A small image diffusion model, trained from scratch.
Training: muon at rate 0.024, 7700 steps, batches of 64.
Data: trained on telescope images of galaxies (Galaxy Zoo DECaLS), 11.2 epochs.
Rows from block 7 of a small image diffusion model, named by matrix and row number. Rows with one number belong to one channel. Each number is 200 + 20 x the weight over its row's rms, rounded and kept within 0 to 999. All counts start at 0.
After each channel's rows are labels from the 100 images, of 14976 (inputs lightly noised), where the channel reaches its highest value: "colour at peak" is the nearest of a few named colours to the mean colour under the peak. Only what is clearly more common there than usual is listed. The data: telescope images of galaxies (Galaxy Zoo DECaLS).
# convs0: first 3x3 conv (model.mid.2.convs.0.weight, 144x144x3x3, standardized in use, each kernel summed), inputs 0-143
# convs1: second 3x3 conv (model.mid.2.convs.1.weight, 144x144x3x3, standardized in use, transposed, each kernel summed), outputs 0-143

convs0.43,192,187,217,206,212,194,178,214,203,163,225,193,237,186,158,177,202,201,192,198,143,175,204,222,201,199,213,188,186,192,216,140,194,207,199,169,193,199,167,251,214,216,204,200,176,206,176,214,213,167,215,208,216,195,211,220,187,205,200,184,211,188,193,176,175,212,219,198,194,206,204,181,227,208,185,210,181,185,209,226,198,191,201,204,227,216,280,207,211,205,218,196,196,173,213,202,217,194,175,223,227,198,184,237,208,197,188,205,183,190,200,215,230,198,200,201,202,215,195,177,198,214,200,204,193,168,159,185,212,170,193,187,211,202,195,194,254,196,228,212,213,167,245,195
convs1.43,201,170,198,218,199,232,213,186,205,231,180,206,144,211,231,181,195,217,184,170,203,226,181,156,189,235,198,211,227,218,226,201,223,209,181,208,203,207,172,181,207,203,209,193,198,185,196,197,211,186,194,214,196,221,222,189,235,161,186,244,179,195,201,205,212,165,183,219,207,216,202,186,192,226,221,205,208,209,223,201,193,189,192,218,198,179,198,245,195,197,210,221,215,246,204,191,185,178,188,194,180,157,195,184,219,204,208,192,199,216,230,220,175,211,217,219,178,183,214,185,194,196,190,200,228,217,216,198,195,223,186,179,192,204,214,188,213,176,169,137,193,239,148,194
colour at peak: pink; grey

convs0.8,226,197,212,200,225,210,237,218,196,144,217,209,220,202,225,206,213,196,167,200,163,189,165,200,203,190,200,182,211,192,248,158,209,184,193,204,171,218,223,198,230,193,189,190,189,196,211,197,180,202,219,195,210,223,200,188,220,216,194,199,234,200,220,174,205,193,183,213,218,164,178,204,241,214,226,191,191,206,194,162,203,206,196,223,198,210,192,217,174,153,179,186,179,163,194,176,236,190,204,252,188,219,201,217,183,212,197,163,220,222,224,208,204,198,174,201,203,206,197,223,187,173,247,159,200,199,188,191,199,199,223,207,195,190,197,183,231,210,161,181,216,185,201,207
convs1.8,170,203,214,249,225,195,194,214,177,203,194,234,166,200,209,205,189,226,218,215,203,224,187,238,209,220,213,201,205,204,208,215,221,208,203,195,183,217,184,254,170,248,220,206,184,195,198,204,201,182,199,202,186,201,189,191,192,164,185,209,159,194,168,202,208,198,191,201,176,199,181,153,201,189,199,203,206,212,212,209,190,196,182,168,217,176,202,177,212,208,242,215,205,154,202,228,206,208,218,177,191,208,198,186,182,194,199,226,203,216,172,193,178,219,231,180,223,165,186,182,207,224,169,228,192,199,192,216,232,228,170,191,157,146,190,202,224,188,207,183,198,220,176,217
colour at peak: brown; grey

convs0.31,193,194,164,182,207,177,204,189,193,161,215,213,192,196,199,173,189,189,201,218,263,199,198,185,221,202,220,220,246,191,195,243,207,197,204,209,188,198,204,230,223,189,217,217,197,182,173,218,179,172,180,194,225,143,209,209,224,158,201,187,197,236,204,212,209,215,221,179,196,203,245,210,204,199,209,222,212,163,200,197,236,230,180,176,214,169,210,190,190,176,184,220,209,161,208,207,189,196,197,222,221,197,176,169,212,203,229,198,173,209,190,170,197,173,207,198,215,180,194,159,199,190,225,189,182,222,203,223,201,201,209,219,220,214,155,196,181,201,207,196,220,223,212,182
convs1.31,209,234,187,209,186,216,201,157,198,169,176,188,193,189,163,207,180,180,195,234,206,155,210,189,200,194,199,185,178,224,192,196,216,202,206,229,226,197,198,190,183,212,222,197,179,181,185,189,185,196,223,172,204,211,204,186,181,202,221,210,200,206,195,194,197,219,182,243,214,188,168,176,168,203,177,224,202,201,181,179,168,166,224,205,178,184,184,201,226,209,208,194,186,253,221,219,181,235,209,179,178,167,224,212,214,181,172,199,239,195,190,250,224,236,214,184,191,185,152,179,220,194,199,190,215,209,189,205,195,205,169,213,190,212,176,198,173,219,229,183,203,237,194,201
colour at peak: brown

convs0.39,196,222,201,187,211,185,214,193,213,239,266,207,206,194,193,222,213,198,219,216,162,192,211,188,192,191,222,182,189,206,218,195,218,209,206,187,214,164,207,220,203,199,186,180,194,183,210,197,161,196,200,213,152,180,177,180,204,218,175,195,204,228,184,215,221,163,200,181,208,202,219,167,214,215,176,230,200,214,202,161,218,213,208,213,199,196,243,223,203,211,232,209,205,255,212,191,229,208,214,196,199,205,191,168,209,176,191,242,198,185,183,200,183,176,208,199,183,204,192,201,221,227,162,208,154,207,160,205,196,207,158,172,179,181,219,211,231,195,225,187,194,187,176,198
convs1.39,191,174,190,205,204,206,192,229,195,175,197,153,203,246,197,190,219,192,227,219,236,225,232,194,202,213,218,224,203,205,190,217,229,197,181,208,189,213,189,174,209,205,198,189,179,159,178,217,230,240,177,211,207,212,214,247,222,217,191,163,188,190,199,216,166,225,225,186,208,189,185,228,213,182,238,202,215,187,199,214,220,204,218,178,196,184,201,208,178,172,187,226,196,190,202,233,176,162,203,220,223,186,209,240,193,199,232,188,213,212,177,213,195,202,178,204,197,197,239,201,149,179,227,221,204,200,206,226,228,209,234,185,240,227,205,208,211,200,191,186,197,197,187,188
colour at peak: pink; grey

convs0.60,178,227,186,200,216,176,185,216,194,211,228,221,193,202,186,180,188,179,198,209,231,214,224,209,196,199,167,232,209,192,188,182,167,199,219,183,187,192,182,186,199,195,183,195,193,151,190,192,160,215,179,173,208,201,214,203,193,243,170,185,179,200,214,181,191,184,228,167,187,207,162,248,185,201,220,210,197,247,175,193,246,222,182,213,200,204,187,193,183,195,204,215,214,223,238,236,236,200,229,183,195,234,186,179,223,192,221,220,205,190,191,207,190,198,232,214,179,210,198,216,184,214,175,224,198,204,154,182,198,210,245,196,180,185,228,203,215,209,189,185,166,213,197,216
convs1.60,227,191,232,211,227,218,208,198,207,254,184,193,172,192,197,194,231,196,210,190,202,207,195,200,205,229,194,189,171,185,242,187,245,246,207,222,231,250,194,192,177,220,212,174,181,204,200,215,220,199,184,213,200,242,148,219,198,172,229,184,214,209,204,229,210,192,159,213,173,195,199,167,230,201,189,179,193,223,224,207,205,156,191,233,217,185,202,209,170,208,201,214,215,216,194,202,191,215,207,231,201,180,208,232,190,209,223,181,226,197,225,193,214,198,193,231,206,198,205,185,200,225,193,194,230,219,215,194,189,215,188,207,207,191,164,193,223,192,201,169,216,194,169,202
colour at peak: pink

convs0.46,244,186,215,182,193,218,218,174,208,180,164,192,226,201,179,207,189,192,236,226,201,230,201,191,198,197,204,189,208,186,173,226,197,227,200,215,187,183,210,174,204,177,176,200,208,219,204,214,233,214,220,214,222,174,201,240,224,215,217,210,210,192,209,203,229,194,210,185,214,199,211,197,178,230,192,197,159,147,225,216,206,199,180,178,204,237,202,190,186,198,179,203,189,179,197,192,194,196,191,203,202,226,219,205,218,215,188,142,229,198,232,211,201,171,196,209,233,220,180,184,172,184,206,191,177,247,227,170,183,153,179,185,163,222,199,194,175,207,182,177,221,219,186,183
convs1.46,177,182,171,198,204,220,194,214,217,154,204,167,180,178,189,194,180,208,200,170,194,239,211,151,199,179,188,215,184,211,199,191,189,201,206,225,186,188,192,202,208,188,195,194,218,212,192,201,191,227,203,224,209,165,224,143,174,180,169,210,168,220,202,176,230,203,226,189,175,175,195,185,188,206,208,203,209,204,161,213,211,199,207,202,183,201,203,206,221,173,185,231,213,216,147,176,208,220,213,157,188,225,177,188,235,196,228,245,185,207,191,204,200,199,210,177,155,184,232,192,230,214,192,215,215,215,202,218,207,197,210,170,244,194,184,212,199,179,193,201,200,194,187,228
colour at peak: grey

convs0.115,244,196,183,202,225,197,195,236,231,150,207,212,215,198,222,249,243,226,187,201,197,193,188,217,187,173,210,183,221,199,188,172,211,216,186,184,181,204,210,211,185,211,230,210,224,213,193,225,231,217,250,205,216,241,189,207,211,193,198,218,199,182,204,215,200,199,165,202,197,217,214,181,190,206,220,213,217,153,198,203,221,178,210,203,205,216,199,206,182,205,183,139,179,166,189,164,199,200,182,177,171,179,202,184,185,228,193,179,169,187,227,181,211,202,191,208,200,209,177,195,203,188,209,149,210,174,196,203,198,179,192,208,167,237,173,200,215,194,197,193,232,206,199,205
convs1.115,181,216,236,207,196,188,214,162,197,226,151,213,156,187,196,152,179,194,187,214,196,255,167,216,219,222,165,214,192,206,210,218,182,176,199,218,186,200,219,216,195,191,171,239,158,217,201,177,203,199,224,193,191,189,211,162,192,230,175,189,201,195,191,216,201,212,219,191,193,204,198,198,215,179,204,205,185,188,200,212,212,221,235,183,192,190,195,188,203,196,219,226,183,218,190,226,226,231,226,181,211,192,192,197,215,145,192,191,165,234,185,187,188,198,207,174,170,192,187,197,195,224,188,191,164,198,208,182,224,201,230,218,218,214,219,160,189,183,184,189,169,203,192,202
colour at peak: brown; grey

convs0.119,190,195,195,203,214,222,221,215,215,194,187,208,201,214,209,238,183,179,197,196,211,183,212,164,172,175,192,152,186,203,143,202,201,182,199,188,216,178,179,214,200,165,210,208,174,201,207,164,209,188,213,200,200,216,185,226,209,185,213,227,203,182,181,190,224,225,198,220,227,192,181,199,233,196,220,195,212,200,165,183,228,218,205,185,202,218,187,215,209,168,167,169,208,200,188,199,245,194,214,173,214,189,204,155,223,194,234,185,218,225,211,228,161,209,185,202,222,184,231,197,194,168,183,168,180,199,185,217,206,259,209,207,214,222,198,207,220,222,183,238,213,186,219,207
convs1.119,195,216,218,204,171,184,203,189,196,203,191,175,192,194,223,153,188,190,211,195,202,215,172,166,211,229,208,227,243,190,225,201,194,199,210,179,191,207,229,171,201,225,210,197,193,208,221,174,189,207,221,217,213,176,229,192,195,201,199,182,201,206,172,214,172,188,211,193,190,178,209,214,185,205,190,204,174,205,229,233,201,209,177,223,188,225,206,197,230,199,225,256,200,240,173,214,179,231,218,223,191,203,206,214,215,212,163,219,187,191,192,188,242,156,232,207,180,237,234,191,203,215,221,183,205,218,198,163,174,177,181,211,200,194,251,201,190,171,217,235,191,215,189,197
colour at peak: grey

convs0.139,217,190,200,217,179,187,189,182,196,175,188,206,212,201,231,193,162,199,175,199,185,200,191,207,189,218,191,199,200,193,220,163,191,179,227,218,196,191,235,191,202,185,207,171,190,213,174,212,197,209,237,212,204,213,180,196,199,181,184,240,226,194,189,216,172,210,230,141,177,202,194,208,206,215,213,176,225,228,221,243,160,252,199,194,237,218,241,188,200,209,231,247,220,216,148,211,194,198,222,226,193,190,211,179,185,227,185,182,230,196,177,192,194,207,214,167,210,190,209,215,174,196,215,205,197,209,230,188,188,179,188,166,204,201,210,196,180,216,196,166,190,189,180,193
convs1.139,211,186,203,207,195,226,198,214,182,176,220,214,190,211,175,200,231,179,205,185,177,194,205,212,169,170,190,201,212,185,197,210,203,191,232,206,216,191,178,217,204,215,225,234,197,188,264,194,188,259,211,215,190,193,189,169,185,209,183,200,157,217,199,177,231,216,196,225,204,175,195,206,206,190,209,181,224,215,215,164,195,144,186,203,216,167,171,194,185,189,183,171,198,197,194,223,222,199,192,210,190,229,214,184,187,184,203,214,148,212,229,189,219,247,215,181,204,211,186,175,183,176,185,207,198,190,196,214,185,254,208,206,215,183,226,200,189,184,219,212,224,172,189,184
colour at peak: brown; grey

convs0.16,221,204,204,203,188,219,191,217,180,171,175,196,204,175,232,179,187,201,177,181,173,159,176,171,182,209,214,208,198,197,218,231,200,193,216,190,198,172,199,192,194,205,214,203,213,215,184,191,206,219,227,185,192,218,165,173,206,174,179,200,198,225,157,200,202,223,183,173,193,194,215,164,215,196,180,182,184,193,177,224,232,216,210,209,223,211,206,190,200,188,203,172,225,183,206,235,188,215,203,223,211,241,236,212,214,196,228,218,200,224,204,195,233,188,198,199,201,239,206,283,210,196,226,215,201,223,157,171,218,200,167,195,172,201,179,183,218,199,215,169,207,179,192,202
convs1.16,183,213,198,196,207,201,214,204,189,235,182,206,188,217,199,199,219,206,203,189,198,211,191,186,201,207,210,184,199,192,169,161,186,167,188,193,201,209,192,228,184,203,207,205,207,224,197,207,189,174,196,212,204,194,180,210,236,198,185,214,210,196,197,211,205,192,207,214,206,167,203,227,180,213,214,190,185,208,235,195,181,189,222,154,193,191,186,150,193,194,205,177,218,179,214,172,205,205,159,138,188,197,187,156,198,204,153,214,190,210,228,178,176,229,175,188,191,197,172,185,182,209,187,139,197,156,245,217,173,199,170,151,199,164,203,190,197,188,173,232,209,193,194,201
colour at peak: brown; grey

convs0.71,197,176,207,220,170,187,199,201,210,191,190,204,186,195,210,207,185,218,204,218,209,205,194,170,230,188,173,215,196,207,208,224,201,182,222,208,179,221,220,197,251,218,202,196,225,189,204,190,171,226,201,232,212,167,184,212,196,236,171,213,201,201,214,186,198,216,201,205,220,197,201,193,179,208,192,188,161,205,191,160,184,218,226,212,223,227,203,169,186,209,195,236,204,184,196,191,238,198,184,222,212,227,199,195,231,196,142,169,227,223,201,185,218,183,207,182,179,197,211,217,166,218,217,248,237,219,200,164,152,214,195,171,207,170,180,210,165,200,180,180,215,171,197,181
convs1.71,183,215,204,203,211,204,204,212,234,202,199,214,209,192,202,178,228,178,241,184,175,209,207,229,152,220,257,205,208,182,200,177,207,203,187,225,204,175,201,231,212,190,207,194,178,179,226,207,206,207,182,212,182,220,202,205,207,212,210,212,189,182,207,216,213,179,192,222,177,233,213,194,199,204,184,180,222,201,215,198,192,166,170,191,211,188,178,202,192,198,173,161,198,201,192,219,166,235,202,166,142,209,161,174,184,196,196,218,172,225,255,211,181,221,183,202,240,209,215,197,215,189,178,157,180,185,194,208,194,189,218,175,179,201,205,185,190,218,238,228,198,229,192,187
colour at peak: brown

convs0.63,223,197,174,201,239,199,209,202,214,162,208,191,231,231,199,174,200,202,195,236,231,206,193,187,193,204,204,175,189,211,213,203,194,186,220,203,169,230,198,216,230,206,186,200,186,160,168,212,170,179,200,234,209,179,217,234,211,216,189,210,195,198,210,258,220,228,251,176,170,226,209,212,181,212,231,196,199,196,200,176,243,193,198,213,213,197,201,194,196,165,224,201,216,174,203,180,216,214,215,218,234,202,195,188,164,209,213,160,199,206,191,191,170,205,182,209,201,193,223,213,194,193,200,149,193,147,178,183,164,191,202,198,200,203,189,203,199,197,174,209,202,174,181,197
convs1.63,198,214,195,182,200,209,211,214,184,200,210,205,212,219,175,216,188,221,225,183,180,208,198,212,194,206,218,229,204,184,220,208,179,220,174,188,183,184,198,194,214,241,196,210,187,187,199,214,229,239,196,186,195,210,212,167,186,211,209,175,212,265,174,190,169,189,172,220,264,164,153,175,155,197,178,208,158,180,208,203,190,177,195,197,163,185,184,214,216,214,202,191,186,173,233,212,189,212,187,189,172,209,200,230,202,185,166,198,231,214,182,217,216,177,209,193,208,195,165,197,195,204,185,205,195,223,223,206,231,182,209,220,189,178,193,212,162,196,239,194,210,196,222,196
colour at peak: brown; grey

convs0.103,194,178,204,214,194,215,208,186,196,200,230,192,209,200,210,179,197,194,197,194,184,174,185,172,180,154,184,185,191,186,230,150,213,224,160,179,193,204,206,197,222,229,177,207,196,230,218,227,146,183,159,181,207,194,167,195,190,199,197,214,196,217,184,228,207,186,206,225,211,213,189,184,208,190,176,177,190,203,218,222,196,197,228,240,236,186,204,184,192,232,206,221,204,231,196,220,189,193,212,232,206,198,166,187,206,201,212,211,217,191,202,221,252,221,236,233,189,225,181,214,183,171,231,204,226,220,184,172,176,208,182,209,183,202,203,170,246,184,195,216,182,200,200,184
convs1.103,180,197,171,213,204,230,179,219,192,226,181,211,207,199,166,225,188,208,226,197,204,199,173,193,188,178,179,203,209,205,193,179,176,172,220,218,201,200,208,219,208,190,220,175,162,151,226,202,229,226,195,212,197,222,226,216,184,208,176,174,214,190,213,195,189,213,218,187,191,214,210,207,226,211,221,195,184,185,196,224,209,190,221,168,179,202,192,186,185,205,206,151,213,147,223,221,205,158,185,152,195,205,212,190,177,214,191,202,213,205,205,184,178,169,167,222,189,187,209,151,188,220,191,257,190,198,196,192,258,195,212,213,179,183,192,223,210,203,220,192,206,172,203,194
colour at peak: grey; brown

convs0.76,173,209,207,227,213,206,203,228,179,125,198,215,213,199,202,222,203,207,218,218,211,211,204,185,226,209,200,194,197,219,198,200,167,221,189,204,150,188,211,193,182,167,222,201,203,235,217,187,207,235,211,152,181,164,173,219,196,191,214,209,212,230,226,183,237,209,171,232,228,197,196,209,206,225,204,219,229,193,168,217,171,181,191,223,184,223,198,206,206,143,178,237,204,207,217,217,185,186,194,204,177,210,194,194,160,198,186,239,184,198,248,184,184,188,172,188,184,187,182,192,200,194,195,205,192,193,186,186,194,210,195,226,187,187,190,203,224,180,204,201,221,211,206,209
convs1.76,220,203,216,236,187,207,187,202,210,182,189,203,185,180,221,164,202,171,175,187,223,178,234,232,204,193,190,212,197,236,214,192,244,182,213,203,233,193,183,161,209,210,204,204,232,219,219,185,187,171,225,244,197,197,219,223,161,196,192,217,179,163,175,223,185,205,227,153,197,157,212,188,161,177,193,223,183,201,202,198,234,207,203,208,203,202,251,211,208,227,216,196,216,205,176,214,225,184,182,164,228,192,186,173,214,200,208,221,215,214,177,214,221,229,214,205,221,191,208,177,213,181,159,202,213,192,198,174,197,190,208,189,209,205,197,198,225,213,198,227,190,204,190,216
colour at peak: grey; brown

convs0.100,189,211,182,182,201,216,200,186,192,194,186,188,202,170,210,207,191,218,152,168,189,231,198,189,215,209,189,196,179,198,204,182,221,217,203,203,248,251,186,222,221,209,176,201,177,198,238,195,188,176,190,201,188,191,242,177,192,203,184,162,238,198,176,212,190,185,236,182,201,188,138,180,210,174,202,200,201,207,207,174,215,221,241,194,228,186,214,196,200,209,216,220,185,215,218,215,210,197,196,224,198,190,208,180,194,195,184,228,207,170,152,190,229,228,237,184,197,240,193,219,193,179,182,211,202,220,203,246,186,197,180,190,184,209,208,181,210,198,212,200,241,206,177,181
convs1.100,220,198,194,251,191,205,217,224,256,207,234,227,227,209,189,210,225,181,229,231,199,175,192,211,224,196,180,203,222,220,221,198,224,198,230,198,174,218,196,179,187,181,232,186,186,202,207,177,202,195,177,223,210,267,174,215,218,200,218,191,192,203,204,191,229,215,157,200,191,238,217,203,212,219,196,192,200,181,168,194,190,180,187,192,188,222,175,195,209,211,191,158,226,189,197,213,152,163,200,174,190,193,177,193,208,200,210,165,200,185,202,179,164,213,171,236,215,184,189,207,217,201,209,206,195,171,184,174,207,215,197,201,159,194,211,209,186,206,201,192,193,196,174,190
colour at peak: brown

convs0.62,207,202,216,232,197,176,202,207,205,137,225,207,205,198,184,208,224,198,215,199,184,174,224,243,214,194,195,220,198,241,195,177,186,212,213,201,194,221,181,194,203,172,206,201,202,205,144,202,198,165,189,207,222,141,212,202,204,215,222,203,208,208,208,210,210,202,200,196,190,199,191,233,198,200,195,199,186,199,209,175,181,179,204,181,178,216,178,198,193,157,200,210,205,188,222,216,213,249,170,208,232,193,208,200,189,222,194,211,184,201,189,194,202,217,184,201,202,186,196,199,219,183,226,189,213,133,188,225,172,142,197,210,216,201,246,213,216,210,193,194,161,212,236,209
convs1.62,172,187,187,205,182,246,237,195,225,212,193,212,173,257,184,206,152,234,196,188,200,195,199,175,186,241,196,189,203,169,192,170,216,214,174,218,154,171,215,199,202,200,216,215,206,200,210,213,232,210,213,199,209,183,205,227,198,172,195,213,169,219,179,207,168,199,192,205,183,225,208,181,189,186,205,201,195,227,216,186,217,214,208,190,205,156,202,194,203,234,215,221,194,226,219,216,203,203,209,187,216,170,175,206,204,193,215,161,192,216,215,224,204,211,224,220,152,170,201,177,212,172,183,209,164,228,194,196,222,211,210,183,186,174,166,205,207,221,194,176,230,198,204,216
colour at peak: grey

convs0.85,177,193,185,187,232,208,198,188,204,221,141,201,195,193,200,192,197,234,194,201,220,198,213,191,178,228,213,220,181,206,188,195,211,182,211,199,196,156,200,191,193,195,221,242,216,214,235,238,230,222,161,227,226,230,226,217,175,222,183,177,206,169,195,195,198,204,223,193,175,206,179,202,173,237,244,217,236,207,206,208,215,177,194,223,201,180,204,202,197,235,187,182,217,200,239,216,181,201,207,186,163,190,182,191,164,191,184,222,176,207,219,204,222,209,207,216,194,198,186,184,224,210,191,250,174,192,211,170,191,197,199,169,188,198,166,186,188,172,178,189,183,219,179,190
convs1.85,208,203,211,198,215,176,188,218,176,192,233,225,232,202,211,224,213,179,188,193,214,182,183,186,234,196,196,189,220,192,175,191,194,221,176,176,185,203,228,226,219,213,196,159,211,201,183,204,205,148,199,186,179,203,186,207,234,187,215,206,252,213,202,220,174,222,192,223,244,191,233,193,199,196,158,182,214,200,238,198,186,222,169,184,217,241,202,224,194,183,182,196,168,214,213,200,154,194,198,221,204,189,203,215,191,223,216,166,209,178,216,194,179,169,177,214,200,219,224,212,174,213,193,202,214,208,218,184,237,185,213,221,194,208,207,234,206,223,217,189,195,194,254,208
colour at peak: brown; grey

convs0.65,186,177,197,216,222,188,177,206,214,244,187,187,203,194,189,187,223,195,200,190,148,186,217,210,194,217,214,205,190,204,206,157,210,213,201,184,184,185,163,208,216,221,170,191,210,162,216,176,192,213,211,198,192,227,191,215,180,225,233,207,214,195,187,189,178,178,209,203,189,210,188,206,202,209,211,196,136,211,183,208,206,204,204,190,192,195,207,180,191,223,219,204,213,243,213,175,223,224,189,182,202,183,205,174,207,169,185,200,176,207,211,192,226,188,215,218,212,177,193,220,219,234,233,268,254,181,194,194,219,219,222,198,187,168,195,214,150,207,224,193,176,175,204,203
convs1.65,226,221,189,193,191,207,188,218,216,212,186,162,208,201,199,183,193,223,189,247,238,212,196,151,154,201,216,226,192,213,187,239,179,211,216,190,210,202,179,175,190,178,201,214,177,210,185,208,209,185,163,174,197,187,207,178,229,179,220,189,201,191,231,192,245,159,192,193,186,222,190,170,153,186,188,222,213,205,201,192,191,165,209,211,202,188,235,238,194,198,222,202,207,198,212,212,216,187,198,198,189,188,223,223,172,215,224,176,192,222,219,188,184,187,180,201,202,213,241,218,182,211,205,177,184,226,178,245,175,203,192,194,202,237,185,182,199,212,202,183,214,221,201,163
colour at peak: pink

convs0.118,215,191,208,188,212,218,214,212,215,200,209,182,186,209,215,259,191,202,240,208,200,214,195,192,192,171,219,160,222,189,158,172,188,204,168,201,195,186,173,200,205,203,175,204,203,188,185,179,244,215,222,193,189,209,201,209,221,193,220,185,194,194,199,206,174,186,206,216,223,199,208,210,200,207,204,223,179,185,168,215,193,190,230,194,174,207,165,198,195,184,165,174,196,158,202,223,227,178,199,169,214,216,201,178,225,201,225,174,210,217,212,211,190,236,189,221,194,202,187,204,202,202,194,158,237,189,147,199,240,204,191,166,177,189,208,235,195,238,201,220,255,218,195,206
convs1.118,175,192,190,197,196,166,158,183,190,218,194,197,182,199,189,171,170,217,177,203,197,215,199,179,213,211,177,203,191,185,200,207,189,202,205,210,205,204,218,189,199,179,190,202,181,215,180,179,172,200,193,170,202,173,209,194,185,184,168,174,183,187,182,196,189,238,201,171,177,195,218,209,218,187,211,177,211,193,225,234,209,190,169,191,247,203,174,202,224,183,237,232,208,217,150,205,230,232,205,223,238,227,177,213,221,209,172,236,200,174,208,174,211,218,204,227,186,176,213,189,223,233,216,191,178,214,231,232,176,248,196,210,201,214,204,183,192,203,168,170,166,195,185,193
colour at peak: grey; brown

convs0.3,199,198,169,225,245,205,191,250,171,183,192,222,190,202,198,174,205,187,203,204,220,194,223,208,217,215,226,204,183,191,159,167,202,214,212,182,198,221,175,200,192,172,195,203,212,182,163,203,213,193,163,228,228,229,201,210,210,178,193,220,183,200,182,198,206,193,233,231,151,185,196,187,216,205,218,202,238,207,197,209,210,228,212,199,186,195,256,177,189,203,234,209,231,201,164,223,193,196,177,212,208,217,219,175,220,178,212,183,195,203,218,167,207,198,210,180,203,195,210,187,188,187,208,180,184,173,148,206,235,184,163,189,187,177,191,189,178,206,226,227,214,213,223,203
convs1.3,219,198,229,216,168,195,219,202,204,192,198,240,212,185,204,190,211,207,183,212,164,192,153,210,236,196,167,150,188,204,183,209,196,184,173,235,211,199,224,205,179,204,238,169,208,202,184,224,197,188,216,164,199,194,191,200,219,207,222,212,241,246,184,206,204,206,209,186,233,193,227,196,208,194,193,166,188,193,186,195,198,196,201,215,208,210,170,221,199,218,172,184,168,164,237,221,201,212,197,208,181,202,165,217,186,179,191,165,207,202,191,230,190,210,162,206,203,188,138,204,213,207,215,185,198,197,218,189,161,207,194,205,162,221,192,202,209,207,179,223,222,186,193,224
colour at peak: brown

convs0.25,193,190,192,203,213,184,206,156,210,197,207,176,179,217,209,187,181,227,206,200,205,218,198,209,195,192,171,179,196,171,193,261,210,169,190,224,206,194,167,194,208,232,181,209,195,156,215,186,160,191,215,216,208,159,217,196,218,219,229,169,223,218,188,216,172,183,215,195,244,189,197,178,195,185,173,207,199,143,177,221,220,222,207,198,205,220,202,226,178,198,201,236,217,144,195,217,212,214,190,219,253,193,196,230,207,207,207,195,172,205,199,204,211,189,193,202,188,210,214,204,215,216,219,190,170,240,192,195,210,179,190,220,234,202,181,184,196,231,196,195,204,191,201,183
convs1.25,206,216,203,205,182,195,233,207,226,175,199,190,230,206,212,186,195,176,183,206,206,171,232,183,206,184,230,209,212,221,207,190,219,201,231,176,171,190,202,200,187,165,210,177,222,199,172,179,183,200,180,198,161,216,215,205,191,162,201,223,198,194,207,210,208,215,143,200,189,263,203,219,176,204,212,174,198,204,185,176,173,184,202,203,181,186,193,196,184,200,180,187,176,232,165,184,172,192,215,164,181,211,183,166,214,167,184,169,202,148,174,196,193,207,201,208,184,187,199,215,201,164,155,200,201,202,155,176,201,212,206,189,181,186,187,197,184,174,188,203,226,224,206,216
colour at peak: brown

convs0.106,164,180,192,187,219,187,219,170,199,195,179,199,192,205,200,183,196,209,201,194,206,198,198,189,197,176,231,200,235,200,136,186,209,195,197,224,173,182,190,153,210,211,224,216,220,226,216,219,270,198,163,191,224,179,239,226,216,199,202,206,188,196,182,194,157,164,240,186,170,209,199,208,195,215,198,216,257,218,179,173,167,177,201,221,221,198,200,190,199,190,168,221,207,226,197,189,215,194,227,199,191,172,213,214,211,217,205,210,230,200,220,210,202,219,223,207,232,203,201,186,215,190,202,210,191,177,199,214,163,205,183,198,222,195,177,194,193,187,169,225,201,186,197,192
convs1.106,219,198,198,207,187,205,207,212,188,256,216,243,228,205,213,223,207,218,189,204,201,196,204,190,212,194,245,209,191,207,222,166,222,156,187,198,178,219,174,191,206,213,191,191,216,189,192,157,186,179,224,210,191,189,167,202,226,193,220,185,226,219,189,211,189,219,186,212,230,187,213,209,226,194,185,190,199,159,188,183,199,220,187,183,167,243,218,218,167,205,197,190,171,164,212,181,175,204,173,227,227,181,202,176,200,215,213,177,201,163,183,174,212,184,159,212,193,216,186,229,192,210,206,190,210,204,208,163,201,156,212,196,177,207,185,228,227,203,192,169,196,168,225,197
colour at peak: brown

convs0.128,224,205,158,216,212,219,202,219,193,133,237,211,206,209,192,222,195,207,198,216,187,178,193,179,229,196,214,213,199,182,201,145,199,193,189,207,185,198,236,247,219,183,189,205,217,201,177,237,219,187,182,188,198,190,179,194,200,177,200,200,207,185,207,206,209,186,177,208,196,197,197,195,182,227,216,198,169,190,204,218,189,189,219,245,190,209,246,209,201,201,228,177,207,181,186,226,216,215,224,221,209,205,209,210,193,210,176,208,171,181,167,190,229,187,201,214,216,198,185,188,198,193,217,184,148,224,206,215,186,177,194,176,161,186,202,189,183,195,263,172,198,202,237,193
convs1.128,170,202,199,190,208,217,239,181,219,171,181,243,170,180,191,185,177,207,208,209,190,201,163,215,164,204,168,191,215,215,207,212,199,182,220,211,222,182,213,193,190,208,225,211,167,221,180,180,207,253,219,201,219,184,200,214,172,207,197,203,194,243,185,171,203,217,212,164,203,181,217,180,198,158,201,225,215,212,170,189,193,189,246,168,209,186,183,193,218,194,195,223,194,170,191,233,229,209,179,187,221,217,174,197,194,172,211,193,206,202,229,204,195,192,214,164,219,160,237,210,211,182,193,194,223,157,192,210,178,212,210,205,199,221,183,197,188,217,161,218,202,206,174,204
colour at peak: grey